From a checkpoint of a small contrastive image-text model.
Model: 4.15M parameters, 24-pixel images, encoder arch convnext_v2, encoder norm layernorm, encoder num experts 16, encoder patch size [4, 4], encoder layers 6, encoder width 128, text encoder width 128, text encoder layers 6, text encoder norm layernorm, text encoder activation gelu, text encoder moe top_k, text encoder num experts 16.
Training: muon at rate 0.035, 17700 steps, batches of 256.
Data: trained on photos of plants and fungi (iNaturalist), 45211 training examples, 100.2 epochs.
Rows from expert 15 of block 2 of the image encoder, named by matrix and row number. Rows with one number belong to one neuron. Each number is 500 + 40 x the weight over the matrix's rms, rounded and kept within 0 to 999. All counts start at 0. Numbers have three digits each.
# up: expert up (encoder.blocks.2.mlp.up, 16x64x128), inputs 64-127
# down: expert down (encoder.blocks.2.mlp.down, 16x128x64, transposed), outputs 64-127
up.0:461513549508507479484505505524544462446506528480517461505534499497471524579593487516499480522495555474492459452526490475572507461497491451459549503474498455589551552460565460535521470534494429
down.0:504507517436468516475497513493480476438531479523527504570516487449489543528492506532405496486494489506488436474452520491610547504430475500557507482442533488538549543521516427499515425525478523
up.1:539503524498500485521530478547506501551461517556505493572449452503429529518443509561510519473441496514468459469518510483532515503480547466529556458479529468574495506443579490537475478473461521
down.1:478520503503519496481464478498519503529494461438543493571518539494513544463507500461502407491480474447441448494463406480444557533465589519502460478575523454505444513524510527469569503457499479
up.2:478509551494536493506445528527473452485477511435457484513479488479540539525507471451447512504506554531532526587528429559529443435570512441473444525523498525491460525488476483541508545507486619
down.2:509479450530506539517588560530494547487510551537553589391488462540479441517481505568509546427497571442406561529523470480494486511505545506486503516462533493411521557494568501440488421497509399
up.3:531524586499490514556500534513428430490561449463479524542489542565421550580501459453546469510538444495448478559510508450552573502542552448554517462517522527514498440460622467488573480471569471
down.3:548523563530494495505446512459494551526446518524554552510545480472527488560516550519609584493393444532429476444549400489485568517443485462406524477519502492484561470553553546464528552568517472
up.4:529532497536482494448503473581504489536454535481504457543529534512468423502471535454567439480519437527477463513525418449530446528489488509513486493503541573624493542517448469472501420457479559
down.4:460483516568443461540424491475492501548472491475496496542428525515465501488527496586398436535493503504520536524534435581469421461451503540504527487564507471554518525518500500452434456554537460
up.5:441537514456566508510546549487526552490506514563536513600494490502511529488471576500510502546538532532539451469493501535440431488470477436457474444534554493480478446596449453510524450420562517
down.5:518496502469369502506514484486478515527511428493566525555499509506606460547468532515533532454495462541504544471529527516448570510446458454475527474568510616434499469434451535502531478487569473
up.6:495543525534490405450473485439576503508528519467515527527509466417469535555572489476397478521496437506513558536495481532448479473501499554440526423466487517514461519546475464468464505457430446
down.6:484485531448550507483537463538549520448582508489532502474533506526508505482522506560521460444502517475459532483468432495523528506494477588491503522498484532507563448500521527506482530459590526
up.7:494466531533482522469524412514520453587510558536548524554549564470527548461538438486522450424504454534516490498522529487503559510537572475503530533508523519445468444556478404495518417444481586
down.7:455447412533450479469566553558489515512556507465488491501525530543518498594540472428494493462491605535477517566539470461564471515458466487492571481476494493443438523527462509420480500519463497
up.8:440469499468482434368457435517507455473495488554426518576521507489514526420491470510443521459524524546461486538526478556586537460501502519496489445469519511505589510576473515525452472490508517
down.8:413588533447492473504447537529462520484457473498504502504531467472498467460473471452465473499451591487514444518545458553449484420545492441545494457509537481574460516518552504506578544461551549
up.9:434445442523590535534511492460523416515471477452511532495467488552503567483458473518532480421529531481512481533508493551473497467519536538507539495487486577590493537388465603513529570518507447
down.9:462474536418481491479479472528488497471487490501515515601442436509473492538509470477508431498459444477488536471558470521435498476497517556497573524484538456575511562484439477462440598501502475
up.10:443522581467504566560486519487546518455529444519470472554477521547486478554543539543522497500574503414456512579459491469496462488507463485434461460481452550509497545487497500499525500511473516
down.10:560495555558474551514509506469513606457596528449550532449530499432473515480423517440488496448444469581532524530424467491477532451517422547538460446576471478443502475472538400602506496520475537
up.11:473504516563546503497509599521501561516462503568572589510468482528569560542467457462538520475455513547490532539514461525532473506508466486450497444464517515547448495527447496496466514481431472
down.11:529557465591379492517516512470563547495543514480507504552514524478475490499522546566457479579567463476525471490560597429555447490453502482448424492402465447502467484484519465539458461429521483
up.12:448549474540553587593523561482471478525516494535490557553569446465521479531497504456545593468504489499501561505381528530539511458490499493502495463504492553523430484506432433441486510438528518
down.12:433491455483452520546452429491474488490599521456456510527471453472469492553571466509493484495562508509570523545533554528459493507466496503494535513568504523473598540506505533373465486581547489
up.13:584512510581487519469587468507455428512510463501453440499477519524512563509454534484514491501444487487500440557483485509493465531499539461560474498493495548493574528516549502517434472500546471
down.13:482506545525452500513489460496574539545505402475519420459488460506485471485499531498494535501500449510461528519541522479566454429555521460544528555508469482423460536536518484561505540492470519
up.14:558557507497482458499504457524597477464490454433537511477558511463549491572450478511465429529515435460602515500556541504534513562490441510511472514504514571545495445522440484523418534570490492
down.14:518477512495584516462519482485461457511390476552552576535413573443555588490482469407493436465490518495486515472492508538506425492530436476483486520431524435529543481493496539517484527511516469
up.15:496567531535496473493457484495439500543476514508519479489490456518543447580554507473542553485466460467498533492505481440496486480539518578502483596523524392523482532489543476464476456450500490
down.15:510504443447533529537529483559515519537464549469524491486538533491493538526584441473522529449490435488506468491521451548511500484620547495405498558491503549579479554467456503523492528477480565
up.16:459475464422607483472447548507586374536550525514452561498494431503467561556500442548490534492521540527536447489491511500464482491499464438462537456533533516536527528524512489498529532522508504
down.16:461526438475473462508509534499554493529539476518468486578480409522504499483571566466531560493511435509540473463518469449440560464461492483514494412433531542520485537439469489500492511471485516
up.17:492512528507489469516506519593507474590575540554503509529508552544536505550503428469473539475546524481457499494586459524445503502517516479412465523427472548437448481537459454481484548516446472
down.17:441521546508445476571501495451516534496445465481473500560524462536411513523490471537459468545569506512543475544471513463497575459581540514491508489459466376462570581473456525497528497501513470
up.18:496548572502474498531543483521592465506466501533419443518483497524541545545516488446466488524479452527475491526505475525518492524554438496551508519509518500531457473542558521539448479523551594
down.18:473440389595535501544421493523513426513486497534479521456514531520504559504532483553506486543509525499450557482492475567529484465454572474500463463517515507545489479486444527497450542456457505
up.19:432480624521483410574541482572502470533542502500440522533502526484418520454512489475522539527541549424427477429468484535500520575455553513421463484527520541510529533493428488501555569508491530
down.19:551514536559511493464373541517527474474505529473503520547455544493529417549476549481465478514567502493475503459494548464454533478496478472510469516545501509559548395551470527570537584512491548
up.20:513526544449424550541457520526483469498491487509438536513512526536474553447450525550451523565486412502423536399547529484507462452481471520419448478493425459583520469518561556550445577436531537
down.20:509499581519507510450476464495575439519522474513500468554508487535504525454522483510514496458515507440492439529421489481452465506528502498546493558493471456520460479482482501499507509488534544
up.21:542488501466477493551448524536527490447459492461472520507502466532571590579526493481534535461469561538496486475525484512538483485424491504458518581474501493461396484453511497473538403510536548
down.21:424494501464547531495494541462487503538395466488459450505535513427464498554483514504518579422493514411531448470494512521524445548557499494556516483519471493479511581499520472479520504523495517
up.22:500533532493446426434459536557508352474480499522473585481495495468429500422481564543545492533526562503481479606492562549461517477489525521543597547474538545517505470496442527490473570541477504
down.22:540508520505471503509512485495463539506526516530524432515526462516478437523521552495508521548531383535514537512515519531436430505507479487508428540509447489457433459585556479472480479537504514
up.23:560541496554449561542432455525493521500469455598486486511494464434481527489541474482572450483502471569540440530554411537472508537510473464576485505494442516485502543555423520573442526494558484
down.23:540510542453451483522553495554528437437482537557476555449490441524419493571547493549491501495470523498497555491542576472526494470526484564485461508505512482494520473414522439507526491449452401
up.24:489521514556524531457492417473489440478471487502513562434429531576533504530543473490451471504453546527517496505450481554513483456472530521550467522489407474513557516481510492454531526485561501
down.24:484527437491462441433497509473530450494461516475525508525558510500491535525562541534465370515487491498422489459462520501509424480513478507471522577477585567532464532493462524516497495546521556
up.25:498529482420519495445461532475455501558504550478495448461394522536535549503552494468551525497475554541566420493443522501482460463488449455460589506545502488488535533464508470538508525535489471
down.25:535470489484499496475494498504439474531532494515491492523514479451487521445433445394540505535485534532481515542456560474571486561561563504525468458538467505529477526444487480517485515576471557
up.26:457555508493522467513565539536464497471487497487507513439540448479518541460498428516494491473575515521514538469535491489506525511446456504499499489468531491490530533473478566501477520496507461
down.26:478483500458539451564555429541458572474578508533516469520519425493472455451496447529458550474537426450488473514458458484550472525505441472497397440504495453490513501502408504516551502466481507
up.27:533524526490520572489480484592486461518506480479546560498548505515450556530488584509513472482524475563477460538465603491473500482523481505500524411508461481459561527463477504474514567461506412
down.27:497498554493534475536493478529537520521488557529487527455479488535413517464523496528500503521494469523512501523482492475490524457515499527473536469530533534432519502425448493476510454547451536
up.28:417449519436475496491520455524541493563453530440472513525429506487519504507476451463506482450519495403443545453487526500534491462531528475516465536545561534487531597527515500477525508390565568
down.28:428554534483534500441503469444505477465551494482482516493523546440528507421466502506548464491469528495556546528531571477542543520520484508468571506471506505510460448534521538542507501464579493
up.29:555501532510486471486525532606546494557509463520506543502464478541453560497509510471500545540480524485538526502424430477442482451504503455527490545509533481492493461445538501513498527495491477
down.29:473510545464523528545527533526542505467518485549458536501554498470505533495506467439505546460527516525492441541493570445488485513488405557508571483499550520493570511508466493545476477450504544
up.30:469510444480569527463547559522517541563505502478426488477484408478468552500532492552468513488554568525526491604429510537569511442441556546530567539526479474533444511508521516459461507497511520
down.30:590589530489530465481504500570516538455522519537519521423483428548592510497540459554463479536486576498506507503555527457558494505461535447399474512488512452453479499548479534597466538594538525
up.31:523521473478491492459466503528534432491519536512486494515591479512539573567542448486520489538453411438478479473513408485546479511534563491468442484479515580502463490441475545497475486502436437
down.31:561438485486529551480470496490465488479511497431512464399524540519507565467526455517542482516412424528532459481510493527537514503504537459461538531494502519492465480482608484470495508520482438
up.32:451535426465521484545532507521534483471529420490440475498460460511561485547419521470517420487475486469527539540460521545547484473511466462415509538515557509507497474498485400422495461398479558
down.32:382456470515536505532481500477534497496526414485464499463503496493398498577444495548557506484473534471514483419485523491511561608526526486489528542503571492527436474479461444566527491511557518
up.33:561537536439520500481461622470522513542409457415422519526478510513460560421473511534591501441500475482534440466406509508499473482485491554489469478548447480498498517567491529528478479472456541
down.33:494453472467541545502442486520494467566491501481487492473464514546494491487469497481517493478457526465586537500521485562451499509585523491502498495541414537525502500512469448499494473523512567
up.34:503551505489505506442500489456479460470549487522490551480491523462506544519526473490494538498518516506490489553380453503530527501563506529471527570443566492508517465471427537494523523420513540
down.34:501512476493486462481455530490499526502505489494556475380457481520509472509492516553483518486605467573482530483504558472542505513473581471475460484517577501499435414481447452558534480571514466
up.35:551516476444522509487434518525509481560473521578588525450492443491581527494506489562463485491542441490467547561427474487477481427486503441467536433527513535583457531457452535476463452423574507
down.35:516383545507498450459558518488508479502485482483489438483493519499537532610549504493536464444458470520496514501521493547513499498519532447498486518468515508508493445544474469399558483516513454
up.36:438529516565493613504457503588505492492475531577503606520510564490520406508450585581505522472499485543484558492473550490492476513459549478501494511501475540378497570472465548513497509466466515
down.36:556469476480513457481498528489460458526496458551495465502483508564566480443543482487490454543517517504508500409429460470531394488497485530520475437582525493526493465465511510550510474468508476
up.37:447508459490503463502554449511420477536488502500538518535471537507505564508400502520569471508463446521579518479468514492526506504564515551490473457483550467480524524554514453453455484527524510
down.37:505467474524503546505546516498435464539524497530504441477477506452496504468498542412445465540493503509500591485485520498533501477469470497486505493502474431490414476508525492501548508499474565
up.38:507627496533443552428533561475533459496498513480481493454527569332455485529538506483454537580483549483460531475465443480546537497557431539437508499405460486501515443559505457487506444514432490
down.38:541492463450602436445460492497548564391475435554484554461490549496479541463486390502402557490527526458516529493502521500443552497467440595505514498432477534519585483539530523506475477519510504
up.39:495539593499491423474437539566497483537518437496521499517519494485540565482528518576468534490468428490473496535533483511523503542486458497460466481516530582457462455498531487495497506468518616
down.39:505562531545519506527509451444526489433585536469517543449464556553533544497477525470484467458477444505552535525463515513487531527567496481478487585538484503506488422496561524511460429568516512
up.40:544554530465485519505478481594499486457480491454465435490507547562539472390505469512486480521470516500517500516441461487526516430484568468508479471512536496519493502473515462577495561503590520
down.40:416464510515494528522545529558527531527523495507463470441495542497488459414485514515531567468555533470490533497469501455486491541473464464469454486467455520534471445537507483491487534501468567
up.41:404529496503503435439531471539501447526586501554553522505514463573474528479514530404469440576433468520490479468495542485477519512473497550493509487526516439520512512501495495539567587431485508
down.41:565498472484517512473493563398474550444511517483526517501500519463540555494515495545558467475538561522475468525519481517480462469518473582541444484481486428448572499548453536529480459549484453
up.42:512543498519511492494490591447472528519493474501520572519508454514538629491455390513522490521517446559480516448442456514418420489466484498495489554508472496510520525497507515454519529436480528
down.42:471482513493499485482494557508507469522432456547469489453544603495546527536437483515503576450476549451531495537484391538516588477533482499563469475524514425465467520460509500449564550437502505
up.43:543562451563492552488518448492474464490457506615514571543522425488483477426459453509511466483479522447452437539464503499486518538467482492460529396469565498486433515459465512516540473550488507
down.43:541564486472388508496459502511457510488575572472490510542446541543498456574560500506485646488443496442533526509456478517517567444451489500495507402466594543458544501485519461504484473513474462
up.44:499564567477546500515529500504443532536469499470496498474501537491512554519524469561533558510495520514568495473558498511485424477502521456524550497452463535480512489464467481467514533476530536
down.44:423533471562468491512499493536496449554498537513524541610495482508397531455503489536501507505480486523521477502537470511542475484506504529475499522532489504495468518509479515513540517452520338
up.45:525527539507539479517567507481606536497511510476505572454513466516509499549503504602491492535590469479498570457417469478507462515483514508521550480502511428435504512426606444557486485559476487
down.45:506459477505486483459495515461491466421528407561508416490450540467485488519438482463500558487540541452465518500552455520480443463534476435490505522557489500542488548451508404433430542413519433
up.46:515472490521532447423576458492525494506500490444496541485520539549526481513486459517489527538520497490522552500466511522532487562487525549467466491494507491496408575568510492564425585521449548
down.46:519496450509491510539508472567556515513495500520461507456485457535425526523524499581473431558524513467566426543462534472537467479370524528492530563462538565480486540532512573571536498481453491
up.47:491486486477425459505533507574525479523419476574479520541459546512518474535526464442478498572503516560503482512488506403449473449501454518521453559501492549525464520498521485523500532528461519
down.47:547480554471490483525487525494463497444424537486463486483553529524466517501512511381463468573536489509445457509566455476464521454483543489512562473499463610459474503478469511577547484472456447
up.48:511558509536512496465524487537477555535483540431518550571475516481512553481455421536441444471542497579479438461466507559517522471479520456490441508541486510497485492430489501581474465531492531
down.48:519549520493442505447471619442533496517569440490522510548473485446574475543503523536529512489527480482460426483450451434528500525540554564476501524493479477428455509513484483481465569461487500
up.49:494559518471458526554485537500467440443477438492546519462534441524504464540442510539516476501486453524498466539475523503468442462552537487460542452496501505563500558481561567464486449463515426
down.49:556415503558544550496548570471505478429461522443515537476595565499468520540489531491508533443493515570512537490525423490513519493450551539502476496485473531479448470502570425533527480409540431
up.50:508515543453546515474569463466447456578552480544516566463501577554513531495481468422490491495543495541480534539521496486499564488484547443522514480450530574448529456514593430507495544454438532
down.50:466486537493548494528462509487544487471470537448484516523452509437442438422489520460574444434431494516531468561536568529518464511552540557542526455573544518475525479498505515440399555486483492
up.51:488468474523431520478500416534511505465508530536419456525523522533564505535593563429483429534531502456485509440567498515540466476469533587548545499439465489556550499515433411487481571513451532
down.51:517450449473539531574580602555456490513519507470609493563520532563537472475480540444429500450532454511498447433486510564557444433457503505472528461513463500540463511556495510466484487513500536
up.52:488552487517485442492573503453495490421490522479471495515471497442442530523488468571507547527543546485481437504466509574509493503522499461541496479529534436538530387519489543487482484501515446
down.52:413487515445486509463446476582496559450431496502439596446447543514527452461525546566525548620506480448471435475580472488500498502484504523508480483407503516472545475451525484547429467495498499
up.53:493505520513523501505456496533546482562487559533510453457479429534543506525520521442412507521532460429494533562482586477535572485490451493520538464484513520544498472448605503460551464471535535
down.53:506460440489518512440543421536492426484529466426548472465493470467512503478560456476555574450503481513523452578440514481522441495535494450515486526498461565568523555450431527487491474534506469
up.54:525484512472562456480478509482487524543483525480440387531439516475497494541436430475498434559569487512491525427556502551443531502509513565519531511514517476465514430482571481540574531511513569
down.54:482491472482529474492460460446482432601547521573490486405534503573523459443447533508527534508477462531473504476454505496514495477475534444543442529454526505459548564511539540417497520555536519
up.55:473501535523467496458454611462447491546561495525531491520477562524525495493509529526474580450473505513550519506519528644511382482445445532558421442461509459560461523533513521414461462561464407
down.55:577564547478521416557502482561491525485479547420516562486550491476531492502446494488526531479482546588520515527505574470452477520512446550518483474516465482556422555510616533482407589488495529
up.56:543550524508502447556570444493493521525468457493459513487565476524521495471474557512493551510472489462491505537458482567510550448453521633584498495543465564468546499551465495477511457483525517
down.56:416548479479561501451487496505541541440455563484502527583427510508427517561557550494497425478523521553420474489532578463439534520483549462459491575469403441473518507491539506460440439462580539
up.57:548507492496517537477518493495562527500486498498509477510473479527478529463490529498540533501592481569493475504424468467593507480453475467477463534462493568442520539469541493512460513492492496
down.57:428534504489559458500520474452486470540466456530544483498469497500510474562460558534521476523470498501506550508477511550500457511539521515502451492546456523532481464542492516439449548536488553
up.58:487557432558548425408569504450476518453532462532500481477446473411473505472508487529487513463507542491532508514448484501507458412508572518543534578502532480385500530528491494551487513466477510
down.58:535489422537421514523564519437516560471528478542455471565506491471486522536507502536545528549552473563516589510495485562504565539495494562462485434445458378407539536469519477535578482510522525
up.59:470439512495439519495505615459544480556409498560474531519476530513417566525585543525476527533527491490539447452511453520464521512531489515529421489503436438477487491466574437518567464551499497
down.59:439563479558527481494576543476476449539393500518532547407493483522503532428527541475448497499433514612444534502465449458544441423479481490505495526528536554486546479546491532521495529528501456
up.60:475527513508480503550512510488487529435485465519467484485529556497425536516483481522432513485536504573460471525567524500482518477526586502439560439491505541534435472441591357429600479516515493
down.60:498519585499446539525572480491468508581564535503512472498542415477530473560507509523550402564526530456554507518508517516452493490439541443527490444509624409528450505512514479558500478516528506
up.61:535529492507475540452482590507511502585459512606514475486469547472597511445477514482553445434493449403496528544451491460570534414499543593545521450498469503468545547485526479528471449547486486
down.61:529420553484474503491500488461489542537486518466512422483580537442513524472518521485492562524461534452495534473501540449493511505516469525506577429449540472477569464556559511495511512496393467
up.62:484422488492412538560578565537472494495509507507471550477537503470500461445492491469494507468473592441559549552606553577489453461493540469558531511473493490551525533495506476529475471418502514
down.62:525493464466491584469499528537503513515493473436427476521504527552555470435459473509471555528480483454526558455510478501491526537482599516452587464464476485466520402473511576424517496525499484
up.63:516504558504537495540540503464468472530539523543524481503511488538538492519538574562517489514477550562450501549475459493464548496432505513468545547460540488485427539547467484558527484509451510
down.63:519495498476513476487474460529472517500457496527546500504524442567475570534544462450557482489522555459477483442507549505514462508486503493458493480511444499452480522519509475452487538527503495